A small masked image model, trained from scratch: encoder width 384, decoder layers 2.
Rows from block 2 of the encoder of a small masked image model, named by matrix and row number. Rows with one number belong to one neuron. Each number is 500 + 40 x the weight over its row's rms, rounded and kept within 0 to 999. All counts start at 0. Numbers have three digits each.
After each neuron's rows are labels from the 100 images, of 14848, where the neuron reaches its highest value: "top examples" is what is common among them. Only what is clearly more common there than usual is listed. The data: photos of plants and fungi (iNaturalist). In brackets: how many of the 100, against the usual share in percent.
# fc1: MLP up (encoder.blocks.2.mlp.fc1.weight, 768x384), inputs 288-383
# fc2: MLP down (encoder.blocks.2.mlp.fc2.weight, 384x768, transposed), outputs 288-383

fc1.257:496491515531488460508547486417494483500476518624476477451590537498504481422514481420509602496515503479520436478518560496550499514530440468542563502587573516490558504471472400538539480441526502509528446540522570527432500450467444447447583471518494500550504476484493468452483539487523473502
fc2.257:509588491479579559487484534516455510502462467457464532509530571437566596508529523428498507500452510519432457560458460450478521423464482483371499493437491520559525452497560447471466522595465539465486510494485490347522514490483510546474491564492496433545440490525554550465488475534484577504
top examples: order Lamiales (27 vs 7.4)

fc1.187:516506538544466499566421511579533472517458538494510520528520537488452517492499518459546417593481520532483457478507458495427448494534508473555511488482502479479463439528559484558502478552600562511561523568462543511506527472491413591434544482485492471554504561551505554512505504547538503433
fc2.187:466534524467481507469528503455534476531477519556505456565471438530542532466500521558477526475483473499520501485494469483472541497502520541453528456579493495537510521491506461586528470470429427513490449464494498498502501495581556532515531538560541533481509531565497506483534524605543493497
top examples: order Asterales (33 vs 11.2); family: Asteraceae (33 vs 11)

fc1.170:566487516503434543476504523509491556478434466536561464547456431517446501506540406479499449509456471515484489472515400497464555475488485490470527506537445511440512482476458494434499468484450428425504472532452493479552467478510563473461573526473447496482456515462545480512497538450520529482
fc2.170:517509439482521502481394532503462452560542444532509491514459564526502572472475497544560504484545514544465482476436548528419505543519485474476524471460461533540504565513509470480534492541552511494501495514469494590451431428545518514565481538488551419422536466410491456472526505461506455528
top examples: family: Asteraceae (27 vs 11)

fc1.117:496474458433497440539440521503521494536572552479459486505490543536486456497548537467485509456430482489534565523519471509459584508435439531521520575512519496452450481492538444510547422474470475516551557501490495523474534469499505504500484473439484466482468522500458558476448553499479469466
fc2.117:522475503479446505489495497512510527555497515499468437532437488491499468501486499544431568522511483506467545520508499551472504482508492509464429485472551413459482527462499417449531491486469547496489457494463449481478526519535434436422508474450531512555495544475515576520479520521567476543
top examples: class Liliopsida (27 vs 9.5)

fc1.266:506464481496476454450517479536495459564462500446480495492506502520455499464418502456456474517511508460492477553575450477501501494476446501491545522438428486492541502446552388473474436454490520492519496559500508530495455466516450528418520548461425515507462553475545463439517509605492520490
fc2.266:478439551540420505533436514455498495579519485487526560511508477509467451508511412503519550466505513545470508511451474443450540466491550505488501428461562520499548571453484488554497488451433527528475487518525439438488523521561576452467485476475509527602461540463504489446532555526483524500
top examples: class Liliopsida (26 vs 9.5)

fc1.111:495536515558449412504541488452485496453503474473507508491426476573507379533465465515470530424508495525472527474507454486600562539507542447508394476555468452529447525518580549465447456529510563483528569487547554481441478479505473526556540533535487506486536507572512481461463516522510506477
fc2.111:506504494485546558477494531560479479483499510513494521499546531468529581547494553516499484522536518497528469529425512530331411443482494540477545562480545548471550465475485528533473538518567477491506437482469482530514515437529530452508443498518570513506450474541460503481437551451480509526
top examples: class Liliopsida (34 vs 9.5)

fc1.699:501523468485499480430475455457482496548523536524496552479442458533554515493499455423489500523454496434528545535480444518586472495485495520544493514497501453470491505535459495486550462537459528542427470523511501545504461526498475484471542533468485515556492513560540405474458503441537465485
fc2.699:509526537448549476543528503579475501494510493520469592529516541535490492532419498532501457541553470535461476501491523475384511498517544494463531470524501541451506479447587461514465542479561499512509458482504530510518474423529507472563486492612501513431487481444508593506475528573483479538
top examples: class Liliopsida (31 vs 9.5)

fc1.18:464397502505508576554550461519499485409385479514449462469448445487474489443472413462503509585456485470472511511499446496497502455509554501458519544515439449470518497537533613521492490500510463530526472509477468448522553522524514510455511483492490442558432428483585503463525492539496508483
fc2.18:464514511457537527417503520427477565569491558499501437512523512533534562585504547527514502472480459508507422473454509489513568545459477507493497472493515528528501470413481493450441485452516584528470485526522482555462530562482463496494529497526476519472518593560498519525520483558521486419
top examples: order Asterales (31 vs 11.2); family: Asteraceae (30 vs 11)

fc1.757:482499402540549519487511538538480450470432559489522467479526421455510506546453572488506500493542500505465475473520541440478488489514544466446544592485450487464506475440523539503511463520502500474480485508480495437491518450516481491564510515557492560502513503488471466494475451444499479521
fc2.757:532500511477471509443411501491522528505510520555463521526469532501458526473538502506448435499462492509579510504431460484510500479448526567472476513498518534456571479489573460455449500520437496490488431448516523533558472544529538529454481429444476489517529505467535486525516551548507547505
top examples: class Liliopsida (26 vs 9.5)

fc1.442:553478517543516591526506467444532494486431541508500573552517488481519496520509561453483424527450485508480417485467537489435470551515464485548574547494505537476527481455541564483465511518527537466455467507474494577553491498506509523466512485490551548485565469508490451578511521477461553481
fc2.442:484457517523548472444444541558521476533501504540538505480511521508475584462471495499506564599543464534522566546505444454496536474500454532475519497462494524502449512527448489455511626548466513517559572544524514517499535445462456510555472489411510502538485481496528518486536572472485487479
top examples: order Asterales (31 vs 11.2); family: Asteraceae (31 vs 11)

fc1.750:500500481526462520487570526533542593528494416490494491494490571468453527488428451441453483525590489445490531487426424561501512509470544529577539491526530437494467535495500494467491530453479493455543583507457494499556511504477390519535591505492431524549510509500497535540485527503559500538
fc2.750:473519545463493549540496525452469472503550436535450422460494472522494467476463520538507537450461512543519477505469500513479454519432442459505564520561507446485519556493483519519435517463465462516517453475548412525516410499500473444422491530529548533502554489509590562441497449517525430400
top examples: order Asterales (32 vs 11.2); family: Asteraceae (32 vs 11)

fc1.118:546504471607443492527453530464548549435552438486483459477560455536501484546440499495523566517504507539542492418500458468461508542577421506530493518577518543568525562477529469486511528546499436523535513521546486487609532471452548534581496560526479426523504467509517481443504462456506553466
fc2.118:543501517468509508495483526542529474498449487502488479546546521462498604509570536543538471459457469463575477453462534425540477513425563481535494478443505458478479508522415563516471504488482483508553556519503451557520564524529499479520513492470533536467474495490470532519502488453520489472
top examples: order Asterales (28 vs 11.2); family: Asteraceae (28 vs 11)

fc1.450:698645573523483417444389430450483484463487542462471494461453557521475503472513501427447501502575501543487573484510507489467533487522505535502484533524501494524510424518492549463493449478523486487495474451463513537472495459509507471519437497448517536484495509480502479559433470544492476523
fc2.450:412520512573486541516506426487396459566532522507488468545532502502556525507417452555534483488470521518473482531487486508605519478468479462485515466524485512493450576518499496518517434543442511494489455438500462474535546468503463458401565427580435449538434475498518558451507494487477448421
top examples: class Liliopsida (27 vs 9.5)

fc1.83:500439540528442494615381472501523485558457544522516522545525481454479558478523458497536430531510483558478441511483527453475421460539547452515482611529482532521478479528440538517529520522489555496498502545545483586565495466535407492485545460456555515528482464489509500487552462555560493508
fc2.83:473481506511521521480544474549449509535516496462478517579523501479473564462555457496481555535483493494544485506485483533459541505459491472510531474512480568504498474463464475503484537480546545528566486525493457525411547472480511529518543487576484445415494525556474468551483542585519515515
top examples: order Asterales (30 vs 11.2); family: Asteraceae (30 vs 11)