Weights of a small masked image model.
Model: 6.5M parameters, 48-pixel images, encoder norm rmsnorm, encoder activation quick_gelu, encoder patch size [4, 4], encoder layers 6, decoder width 128, decoder layers 2.
Training: 9900 steps, batches of 256.
Data: 45211 training examples, 56.1 epochs.
Rows from block 2 of the encoder of a small masked image model, named by matrix and row number. Rows with one number belong to one neuron. Each number is 128 + 24 x the weight over its row's rms, rounded and kept within 0 to 255. All counts start at 0. Numbers have three digits each.
Before each neuron's rows are labels from the 100 images, of 14848, where the neuron reaches its highest value: "colour at peak" is the nearest of a few named colours to the mean colour under the peak. Only what is clearly more common there than usual is listed. The data: photos of plants and fungi (iNaturalist).
# fc1: MLP up (encoder.blocks.2.mlp.fc1.weight, 768x384), inputs 288-383
# fc2: MLP down (encoder.blocks.2.mlp.fc2.weight, 384x768, transposed), outputs 288-383

colour at peak: green
fc1.155:066115134136108111140128090161140064101138099084099120083155150134117111113159140155147134142151144160118164158121140110100126130157162108091098155136043135086120074115112153162125130128143118108138160101136145125096161151110105152152101079190126164136137102095118179150145133104151117145
fc2.155:121175139122111149134127124099135184181111123129145102161094087135090118131115126120116145092098123141171135076111161137172105155138092146123118109107118159143158149163111115085101126119115111118089143143156123151129094145163155148132111132136131126103164109154099104128148153148128122139

colour at peak: red
fc1.703:143171118158155173172135132122117160125146100144136112105103152119133106119127123107125113082132137130110121140123104140150137095138138088115130140115106151146129110108114156128115137137147119137116162124127140140127179130162111153102144111176145149124088103165122127135132088163109128160
fc2.703:091107145105118093098148148135160112178129147113135147122140104126105148133135113153120125126109117126138110095114137150096104135125113100111153129137135115106130130093103142140120107113126157098146118122133104151135104123132120096140133138123123126117166136094131130102104134111166103105

colour at peak: brown
fc1.182:209127146139157096120161144089108157117118134160135184147188144176124146138120091143148165113133131144119132105128142132139099104151153120111138134134138119156114128157162113169159157151105090097112110132128136135127169120140114143146134146128111092106125102166142142142128105162110131132
fc2.182:095108168126109147112090119170142095138107150094132074143121172093140147142090136133094122117125152108128102108147100140126105126070104129101111106130099149120150105116091103111102098110150185119117145134138154152136089144154108107140148131109120165113118156128098153119135124135135127091

colour at peak: grey
fc1.383:119111100099097115106111146122115131138150114133151125079130142179096145122153147143162131125112137140095136115113170117133102093140116117112111142125162107131122160075164119105102122134090086089142141117164132105116116095142095100138151119126126153125125159139101137148111144123185149143
fc2.383:122118148109161159111130133095103136150162146108117100155150071063169107121132108126125094115128151119162091132151107126174110178131138149151154132140091138149142124120133150124153118134151132151112120145114123112125156114117122134121098122141167099135158121109131125116124152148089152134

colour at peak: brown
fc1.172:137131115104103099138167110159106100104111116106089121129157126217164131128161096153120116098143141156104060088135177094090081122169122069107121136143128111122123133153119137137143131129114146113140096116126103138141139146118126137135156127124077146126149141144120151108127130156108124145
fc2.172:153118138149110144137124136093110167114126119107130103124155144097091160093163178166105145109131132128160139130152116102121138123115156117137124104135105129121125116119115104140094131135145171147114129099122186159118136103146103131140143100129137149165121129132160103079133174139120099147

colour at peak: cyan
fc1.666:098107155145078121131085168181095141161115140110093138133158132101076172142170102142134097074129112129115136164157135140103153160136133155140075144160121133137133115101145178159153124132142144151106132135100117141185145090117115123124125117134161091153145176115110169194139134088139138150
fc2.666:124135115121158135146167132122148145133129139138126139183101131113118113129118096104109146092126123123138129129155105159069116096133144083144098119161115114100092096114133074128112109155189160080146126113104132113088094109110146150133120114135106127086123134157102154135124148157139116114

colour at peak: black
fc1.638:172158099130129130139125116096138142100085129153185153150149144202136153141135117174142141136148135146157137104140122121122130087167149107115106090173130143148130114154116131129154156086135137104137122115123141155142169144118064132168131142130121139145107130162115119110142146136127149097
fc2.638:147128124153111180153096112137139133089089132083128134122167118128143154135144141165134123143148158113194118124140104121128104109115128120107124145118127160136146141190149103152148126144129168102101123140084170152135161130127170093155132128105088129105146123109113097140123124176121100167

colour at peak: pink
fc1.714:152110119171113150122127163104112095133117090101069131111115116094077123118115161145175132161130120117127142128160139120148141171108151167117138108129114099106132109140101128134165179104144130090141104135154085145137138125172125093124093130120105076113159145114097157119126095137135102121
fc2.714:120117098105125121142144105143130149145136145149130136168154123180126135160129128154167110085145119130110106106114124105085122108140157115139124111126164139121106146151132145118128112133120152159122154137104129112105143083144147126099154130154163172110123109103182093149107082140137145098

colour at peak: black
fc1.73:138182112109136140133149080160095124094148079155074151098080135131097161119165093093171110117116154075137119134128118115141135140122149118102093117141128097125132178131123157119129109154096132142105123121109108172142127138129132118140106134127179116138137107123134154119166160067137127133
fc2.73:104137156113155139137092129100083105141132137115135124138160148130135089126123140153104161106128114123142114125142117128126103098131122128169145100126129116169101149125127114104123110091109137150147130083111147088169133127160075092100096138194145136150159142148122111143104168147110130126

colour at peak: grey
fc1.255:255255211192128114148105154115121140127120145133113135137150135128137160130114152113112131133146124141108159155129119127086139128116103148127156125140115156130130095122098143102144124124155162099122137159116130140135122088122160105131077118106161117083118135116113143125090123122158104123
fc2.255:112105123157139144104150128157075094118136130144104122160108137077154104102112101156167129089119109099129152135110143111119120106123133150136154165123151140109083119090138103127161122094111101116119122095127152088118132162107092143101162090186085131152141127130130124129155096117117129132

colour at peak: pink
fc1.399:160117132099179116110103095163156065106106163126142134112126165147103099160114133073113122100132147131119120167126139160152117155142157160102099150124136098133139121134134113118109042158087157130149176145136140084116147127152142115132106172120092170109154142157127102167154151113147122133
fc2.399:153178141111121113143098151152135139149091135157108126147115144137109170109117146150113099134087120119151104125131136097157136084176146157128136074145128136134146132107133126116094151142111121097151164138096136141153110126129096134159121147118134139104104174107130137164102142134098171136

colour at peak: pink
fc1.636:134127124106100060097153103136105156130127075156121085131130109132143096140143118149107119124118188113114160114160133122113173132110113082119110077177087089165111123132122141132157113160090151104151133102098168137107155163147109166116122111129144095117109095152153124132128097109146093144
fc2.636:175144114136139139102114166069126143173107155077134178120147140103139147120154161155126128088134101165147083132116128118126141096125156140110140155089129142113124129135111103117067127115167140107135128118108112152129155133143101122144109144129127166162154143145133113117145184112121125111

colour at peak: cyan
fc1.223:136063144105138129109154114157114144159160107145104126106136115204124117156133136092117145120097118134118128141084147108125090129118132123115062079148120091137172134111154131148118144144075164131124124124134166118142126184128138179141100112119122121153109102117131166086121128094111094100
fc2.223:128129125119125162134118160141112134151119116168125145115089166117144110138106075158115109125145105127144139132116061120109141154117139173107121145107170126154132112139053147136113137091138131121132121140121181133080128117150119110137179111124159152106109120134176138183139113146112148172

colour at peak: yellow
fc1.370:125079148133155088093122142142104132161141125134084146134115162186127134142133160117115127109103131137111142129125159124085087174142114133106081087131138135092164121087150126147158135137077114173116125155171139102149127145097161152148120131118164096181136115078151131132111118095087073158
fc2.370:086157152121140117099121148178165117125162135154130119137120139124148089148119072165113127107142119082131138103118060153060121119107150167149152136117128145077098101134094107106123161133157098104134130126141138141104111095088126126163157085108115122116130112163133125168134095129100119127

colour at peak: green
fc1.556:171135118102161079107131121176178128133128117068135130116115152141120075127137141066100098148113132110138128138117126120129126115136157066112143128161152081149112120129140124130116131166075152105105099124121129147167137112149136127071127163113105125142105125158114162143137179115117118104
fc2.556:121159119100120161133097144088152122131108126112130137164125130096125107137123123177100123120151116146130124146130103089118193107097121146152164149135105175129137137129137092107135114152119131144111111061130138145109110111107151161102116148100115139130159145136098110137141123144160136114

colour at peak: black
fc1.469:109111085135108094077159107107136125143123142085105147106141131140165150139153184119087197111166125106171150126150166171156112130122137167118106172127124144141131127110135113171119130120070133118130108115069149140176132130091157098118129093126138157107090119122140114109146138125133111126
fc2.469:096162171105120118161135153118138088133127161130160106122155146105139161121122146135129082103109118137115118110099079104142099134129117104120156138150114145128151139159131126091169122079133167141135155152119117116121119132133120168125098085154128117111085150160124137163171110134157134118

colour at peak: black
fc1.546:137122138130142157162133085133131156137186145072145170118157106122117121112133133080118148139118136123083157170137136147134108089120155129170102122144152118102143128156141144148069136127051165126132138135157154139112119133150118111134152072108162135125130081130137142163104104142128174130
fc2.546:179136135138078143098154141159113128165145121102147106127121144129155203158120106114144134112136149146141091107127147124128119099191129099141142142159141138114123126133134116133181147157131124088120139154112106111151092111108151187161150148112156120163080117117186118190094150162130136148

colour at peak: grey
fc1.484:243245197204135127175108139113136154132163156129122120157161146125117133131145137122137117141153140154152149126142130152105146098137132132132118152140120150096160129113112147128182116108162133115137148121131136119148121105135118097101065123108163131118122128109148137138100130115145083148
fc2.484:114113150153111118104134134154070091116122138116122123123100107074142100115123132143132154056106115110121140143104149149139122144117133167148142134129146136150064138121157119155141080133110118121115101098132155113114136152116116114105175092169089118131129137148117143137172099145137138111

colour at peak: black
fc1.287:116141107136172193125172127173140135104104136123113134121156122089119107140116140111155102143123154119126124106160113090103105132145146116136109143152127097100152117108144147151124131145125130128092156133135159144097173113102146115122172177137132119139174123109122177168121137080116130145
fc2.287:166126134149131097143121134127134155169107142139117114187148115143141149140154128156139127148112142133117113123109138146125134088065159167143098092134116148120125147124093131075091150101119139092125140098110119165144155156162168164126128102086137106139118147079162120119132133179147159113

colour at peak: white; pink
fc1.143:148126123080083061074055122107110095135145171124173150096096151134107133150139130091119095186143111148145165147130120100113138135109130142108114123096128166127157107136092151081178126116152129130163094108128119170149097127111126140139116157113143108133151119132154118100148101118137140102
fc2.143:146132085150105124148181074144097110128112142102087174124164129131127162134085123130125124146148134103138096139138124118175132133114135117131095102155130098113146171182165110145143158132067130141108112117110069143127159119156110082087124149138119111142081107124116143126192123128112115159

colour at peak: red
fc1.671:071126151097097150123105072104120112110126125118159132138105209166157101156109124113121146164117123166155125118153116113134152170093131135109115108148125141142110133120138112135127148143139107141136157130121120129110128143137100143093131098097116141153124126175101132094116104130161105098
fc2.671:146086129125128142126130165170101102146125182130121127152116095124095102137160124125135107080177142116105084115103121139106079118129106140160145125115112087140141146109106101088129106107084134141141148119106140157100111135100134118139122158145142160143148084114129110139137142137103150165

colour at peak: green
fc1.420:139114109106116139157116155125117120138121116129095164168154100124126184104120155090175107133178122107130151111146155132082096071138146141123157144139135104119132079113146107162109159114098125114143119120146107147115137099141159137084104118108153150135086136099126129163147132082116099123
fc2.420:090143118178112155103105112146108146137152112112125132113077131134101093120150103142108151110139138087140132126156113105136112152070149110104121120114140115109132116166093147167114102127139148148147110083099110141143133133086123101081126161143115132143124112134120111126096142152119137104

colour at peak: white
fc1.751:121132169169089100126077092135115149103129110168142140145096106144098136136132105123108124118141153157135065126105124129110161113109071155155093133149117147150088158132156132105125129153130148140097140111094105136191146119120106116107166156111102134144167160147120104165138115140103169131
fc2.751:111130140120149124102132115144129094160104151111170119116078183106137105128129164173158118062113093128134156078142112130102103138117149120099161147145158113164101110113095131150135101150138111087137147165150104099090114110103151157093136113158120133109139113130105164091094165168114164097

colour at peak: black
fc1.603:131189096137165141130125100118115067093138155097153169110126125159119124137094156171138167119149119124116133107130132125132141166143115149142094156106145147135104131121119130169140152133108110109070131118117128154165129090091113088118160142113124135150097122112125113182120128116113169164
fc2.603:106146160148122132106139150121133120158177127145147102157152116150180109140144110134150127132135119163115154129094122106080135114155119106132167107128108112134147156137175113095140106122194106123135156156133157198106097088145156137158139128119137106100095142132135160118114158130122111162

colour at peak: pink
fc1.455:116142158112150116112145113159123113107076153109134109155141179178111115150118145150147082133093179119121163132115150115122090188110155134078081146150140116120156119124114112115153112135119108095124157120125096075139132109151127168135114166171112092128139123142176130075134126079111159135
fc2.455:129169142147106146129146121147147115079126099113104164118115140094134182126168128116117156121079121114130124087180096131123127117160120091190105143153109140146169137132153141128154133127122107109130102083104156165164145144107167091152145107144112138136159142104097130161160113115129094129

colour at peak: yellow
fc1.609:100061149162065128150078179147103079107085124157133108172126140097081109129122086143138096149116109108167091111140140122077124099130134113100169170107103165134130110090134118097118098116138116125153112147121114146143093105133151106118139104152130135116149096107162110120126116134125134146
fc2.609:135152107123167188161158090151082145141162108087125130114102131135129157128146117139126132091131148157130146169118121173160104127113129164136124086183115122145123140120137145120082180131157161155120105120128111129132183149137110136115128105132141161103139129128131102114158169157126131103

colour at peak: green
fc1.689:100127090146103119152054158099099111128118104147091116130123129109066170139144139117166066143100123132127127112131135159107131120151121118099117144133133120096129123072085114101186111118092124073139148159146128123101076164114105098134089113132142162161150143092102136151111096104154102117
fc2.689:141143122098137158121161123106147172119124143106193097140144138098150130164136143131123119101118141137123093125108105139180101154102141118161139104144114119156114140156162112170118102147161128141113097119136118101161178124142087125067133128120140131135142117164115133133146164176138139124

colour at peak: black
fc1.355:141165130164164158134205156212141156149133118136130129153138135150109122124150133152143114127130156147145172149086152134110172129162157135118101094155078130092157102137120151145156126138131130145100152107118120101121149079089122120116096151149162140126142155110103172113113123112127122138
fc2.355:091121132131160141147093150152096153148084121114091107153139121126123109166146127155109156159169116116117101142132112125115083137122127114135092140143087129134096152100147110089100127128111144126147089123118117105143123188133113123159135094139125126140144161147133110139132167172144133127

colour at peak: black
fc1.12:126162137122128120139177052168103127122148127092115162087122116163123108155139181114136154133122173107114166114152134128102102150139141152167102122163111117135148168159151151187155152110132126130123130175104109145117135106082142153132164149087165105156139172104093150143145164120124122124
fc2.12:109156122133144177130142139141103152142123129123161094152133111134132140145127133156130173150145122143093115110139166175070108111093117147192166105145107156146128170110152150093115114140193164144151148135120095131135144143150148109156089122127127120107078131103094130134120169168160143129

colour at peak: brown
fc1.311:130121120133174085148146093140176104124159132082091180106113115143156088129183151121136131159127114146096126147121137137123098131140107056133142109131157102107117130120136160153122142155117142122101133119170112141128134098133110100130138162110104152143127171150098144121113143083147120140
fc2.311:129177115126097122154155134121093172136120135118142101128115093158098135129136121150101098155133127158162141120112138149149124163158134137119163142124079173124127122168161133118140108142154096107132140143124124152147107134140154186104125159130123108120151122129116105144129100127093145181

colour at peak: cyan
fc1.95:087104158135130093133085138154072125120128142114088127138190126139075148149181099100148069123139137152111134132147169134106147130123151150143098147159123123115143132120114167179157110146151117124154161142091126108172166073154080131136109114168152096157151162132112120136137146112140124099
fc2.95:133125144129142142157174162132132119149098156094131103183109118119134099158106120134122112111150108135140150124142103129094125094125142127144115113161105094103074126138115125130130129131151146121142128104132142120131148128127129148111149128162112139083141120173098138112126126148123106134

colour at peak: yellow
fc1.428:089109135141089146126104126148112141118136151123110123126135161155128154074159191137121138107124162156128158152111124105133150125074134161113159144151137126127103144108143100180151138137091139162146152121129151076104134122148105156088122125120135154122135156145157130115152095098132111141
fc2.428:149133118141173103129141140105110153132151132161106140140103152126146132125132147133148149107099094092160130167121122126117166113122124118152132114139141138168162111150094083122133134128117120110129106172147158129111145129131146111134092146094125136126090120103109109103180129146101130138

colour at peak: yellow
fc1.129:137105146119125172140084139134116163154122086125150179150100125107135121120154167096119091155091116127092130171098125098105080102118084126123126134151145100157144173111130160117120145126110114100121157118122135156180120124133118092111145145163133118136123223146129138099124157130084096129
fc2.129:077118140151153131124157154142088117104162138125131120112146149118115214121118090136150124129116133169143088115118082127106143137156139105129198126123096139128126136135162128104173183124192136117125120120160119127134117106138129151165125122117120112109101097071156149121148114090110126100

colour at peak: pink
fc1.148:081118141135101097079176096126100146089115169175147113095112127182183123156134098133141113134161144169117135109125136112146179131143162079129102135159125138126085095099148126119098116160147153147123135139101104142094117107146131169107103106099116102112112144165162129135134101164133154136
fc2.148:106168124142126137103115119128113151153092160107145149135129151107128131125152148095158118112106080107106125111140149174087110118084121150122147146136140112132153104168080157135109087158099084122131134137119142126173107107113134093116087153133137124107093118136094093109134111090100152150

colour at peak: grey
fc1.404:146122154151082106159184101117141122090128105087092123151063127133139172142149098150117140131120144131122127138112121154120158122093150140099146103091097139107088121110095113101142112121155124092145096150107103130177140164138129113149169170132107070148138184156115189100136142172131146088
fc2.404:145085141133138104113116108096163097129123155126090145173155103134149155122121147128110111095117116117108129117152142129070116121107116153131127132121140146113117147104146144108124119136125110139139106119123110115104137146139124102098095141136122089129157125095120109176186113104135128083

colour at peak: pink
fc1.637:132159099131164119127104148135120129148143112134140110129082137140097092064085114109143070147124132135135125138152162206147138125135126126108141085136144111095158132094174110134122132181089108107143161104140137075145117127113125156130103133116116156107127154121120142119127144168150122144
fc2.637:123108147126115093132133132122147131125122120084120116169118110090106111147138127120102128094130139119119143138082094083148150164138126146114081144113116118156075123128124139098096074088090172150140131130143141163089084144095114136129127110105153168149140120112140148143160139101143114135

colour at peak: brown
fc1.258:123110098154097109145142122125135117142170138107089167101089134085105112114178116089124140087141135117127160123136150100109130172123143123136093113163163149112139124156147101170144147080107125118157105103124102148167139147148132152170114067130104154135118126114095129106131138103164126135
fc2.258:135170113115144096132142131145155131103147123125159134140161098129153124124140135116147095127127129142137111136126101164135116114137107117130177126156096133153108135168127127112128142137144140100136187139093151171134107088139134171094134165113139140172093184096132111171093082148126102131

colour at peak: green
fc1.460:107132072143163154152144158108125121193154134119118159165172146127090141114167123116165094130157138123133148113157106116123114107122156136106108161117093116110133090125111196139142128131153107112143140087152125141166144157121100181072074110197115112146120103119152144104171140096149164113
fc2.460:134145175140112114124113114120117152154111132124141136131093098128141121127134145122106154102072099168178116094150075134149131165159130127126148115158133147144158160140112105107130120119131103143118106130149130133100114150174145121168126132106123151126166138138121107125114128172145125131

colour at peak: pink
fc1.92:123085140163055133176082122163089153186063080144141113143129133124118141136138096088110054163091127116128105120108122148085117088105119128114120123136091153139144125127112138091131111124110143129179121123086118195166109127121118138155160134140127135105139125108125157142153127153136131091
fc2.92:079109156157146148107152166155079107144108138136122130142146150138109189107128153174148142106136140146127122128126156163100077118152135124149116157174120134111148138121201131103136149164165125110098107166094103178116132094145129147145146142115133101080139136100140129153145147106103130112

colour at peak: green
fc1.394:081108110158117153140117096125128107174134105120119145152181112131094131108132155147162118162096141116161144124168114080139169155165150084120119103092152118114138078137126137143169096125137085112148123149153140164100140134145141130122111163140122147132124147096083185114146113111163141137
fc2.394:105156153092108125136154118164123143121169154151119095099109142130129129106156105135133115078130136112115108112137163177087117128112158159136165108133150122154132160150119136121106128141135105164106130106170155112132121118158128138109119148138126129101114105129180122127131123149107170120

colour at peak: pink
fc1.91:118099157103166121097146101173145102072127120112151125150156118120123135133082086129113130089116189107154142166093111115115111130141127165120083129111100093131141119124133090149125071124121115124121142161167166077099102109139117130069166170156112129087117148115162097129093155119119154076
fc2.91:121136161150119107120139122119112147151138156149175152141123097138136116153124125139155146098131099135134126120123125118123090087153162142122112140101167131110147153088126137144132065136103124081136117124154177084114155157154175127150131138112158144134107183111131119071156121152116126166

colour at peak: cyan
fc1.100:137075112109142137091120116138135132141104116141137140112117165189109089130116146132102130116116126127123130102148173155135079142166140117113086097131085087131152137132165135128115124127124091116095151115119133093132151173116152145087137170138077132134139095137129131138136094101101084151
fc2.100:139151151126125110089091161099142106144146097136161108144117150108125107159154087138137141093128129083167089115127072134054134133122124169138175167167115195101110127118088114124149137151155119111156116103147159165098092110117159118191143121140147142135168146122122113109110123142122151120

colour at peak: grey
fc1.291:104057105115107136150135177166103073125125121143127156122108117105114145122106104109135116158111122096151156117127133113093139118153132096163166161111108099076152106138154127081094142137132155117162124122073111124139104143112111094098173137107123163150141120127099149117146114086095102122
fc2.291:110170096110107118119149090145174166135122118103098129129113160154159119118164141171134123083167153125105106137117123114092132169144111165087078115148108115134076136134107087116137112146157090159106151119142096130146164106108094123133131144134115121118155149142164114142134150144127111168

colour at peak: yellow
fc1.241:138110142116136109112156160120135117114149126123150114175146114140114132166156094114175142157148153148159127152142148118137177125149154104124137102129118069100138119099129172118118129124126137098132137149097122115107122086148106128133110116125110087156099106121141108148084077115147118153
fc2.241:161127127142112121117134160088130090145111131131106135130121101114150134141141153174126146087151101116144130118118166162092132168158128104111149153123128120113120104145128124122145087136166104124151102067102101131182104116145129133112091158146131181092119120148134147121124165106149111125

colour at peak: cyan
fc1.721:092159131188177150123098099116127127111105141130085136085106116103098154117138072115142098108105146118063107144055136131140172135132144122078097119144141126121177127122148110140116080164120159124114168164104132117135158103133122127107137160118099105166152134141138125146122118095103163119
fc2.721:134104141123148120123113139132097145147122150116131088138096177136159123131119182174162134136122084120138139113131118076097121167093108122139138123157149155141077129130124132118101089119160113131138164117133150106138115142125151140139132112166143113099158157152110160096135114153100139109

colour at peak: pink
fc1.256:096125132105161171097162115153148130105159137106129140117139121170135116136124165125127142162131121138116107128120139104150135098140112131128099134166127137141116143152126147116138152136146146141129116141124120140162113121107138104136131126119103131182132143142101127110159156145109137124
fc2.256:153140116147104119146142115168120165148084120168118115101140131108146160108109101101130093115150166118110142095130186153128131131162144110134133117125101123110170117128141146168144136146111136116143141155097088166128115121138121134106129149112090139110113115109097146166169087119151099151

colour at peak: pink
fc1.760:139159143134150117117145151110144125100124088118165152190130109145110120130127137138148137176134137157161195144068122099166170116154156123077114137106129073094167130139112133124118127121098133090108169142117143116085120112116152135153178124132127099176120141093116108140101120130168105158
fc2.760:156138070162147147100082174140108114132143126148136101117086124109137177136144132157146092141156101118129118145086158122109102189151138113148152124125105125134130138151105105115147130150108115142129124112091104136128097114152101152143092111158162171092126116124126086124144142149115061121

colour at peak: yellow
fc1.198:127122131152128133146094152151089105109119133108139095146118151128142142123110152153109108143164153088140138128084153129112087130141094145123143142147117128105116112116146117140086132128116137093144131148122143124164089122079114152108126084155125135090129109133136102177115115141095162107
fc2.198:112145119099111169115107110165151121149138106134162137108119095137138146155167098160156148164120099191164160127141106101097150130138150144097138159129128125152123160116146153144123169104141128121109156121117135098113141101132160115111123146126145155149147145075114137130118108160132110138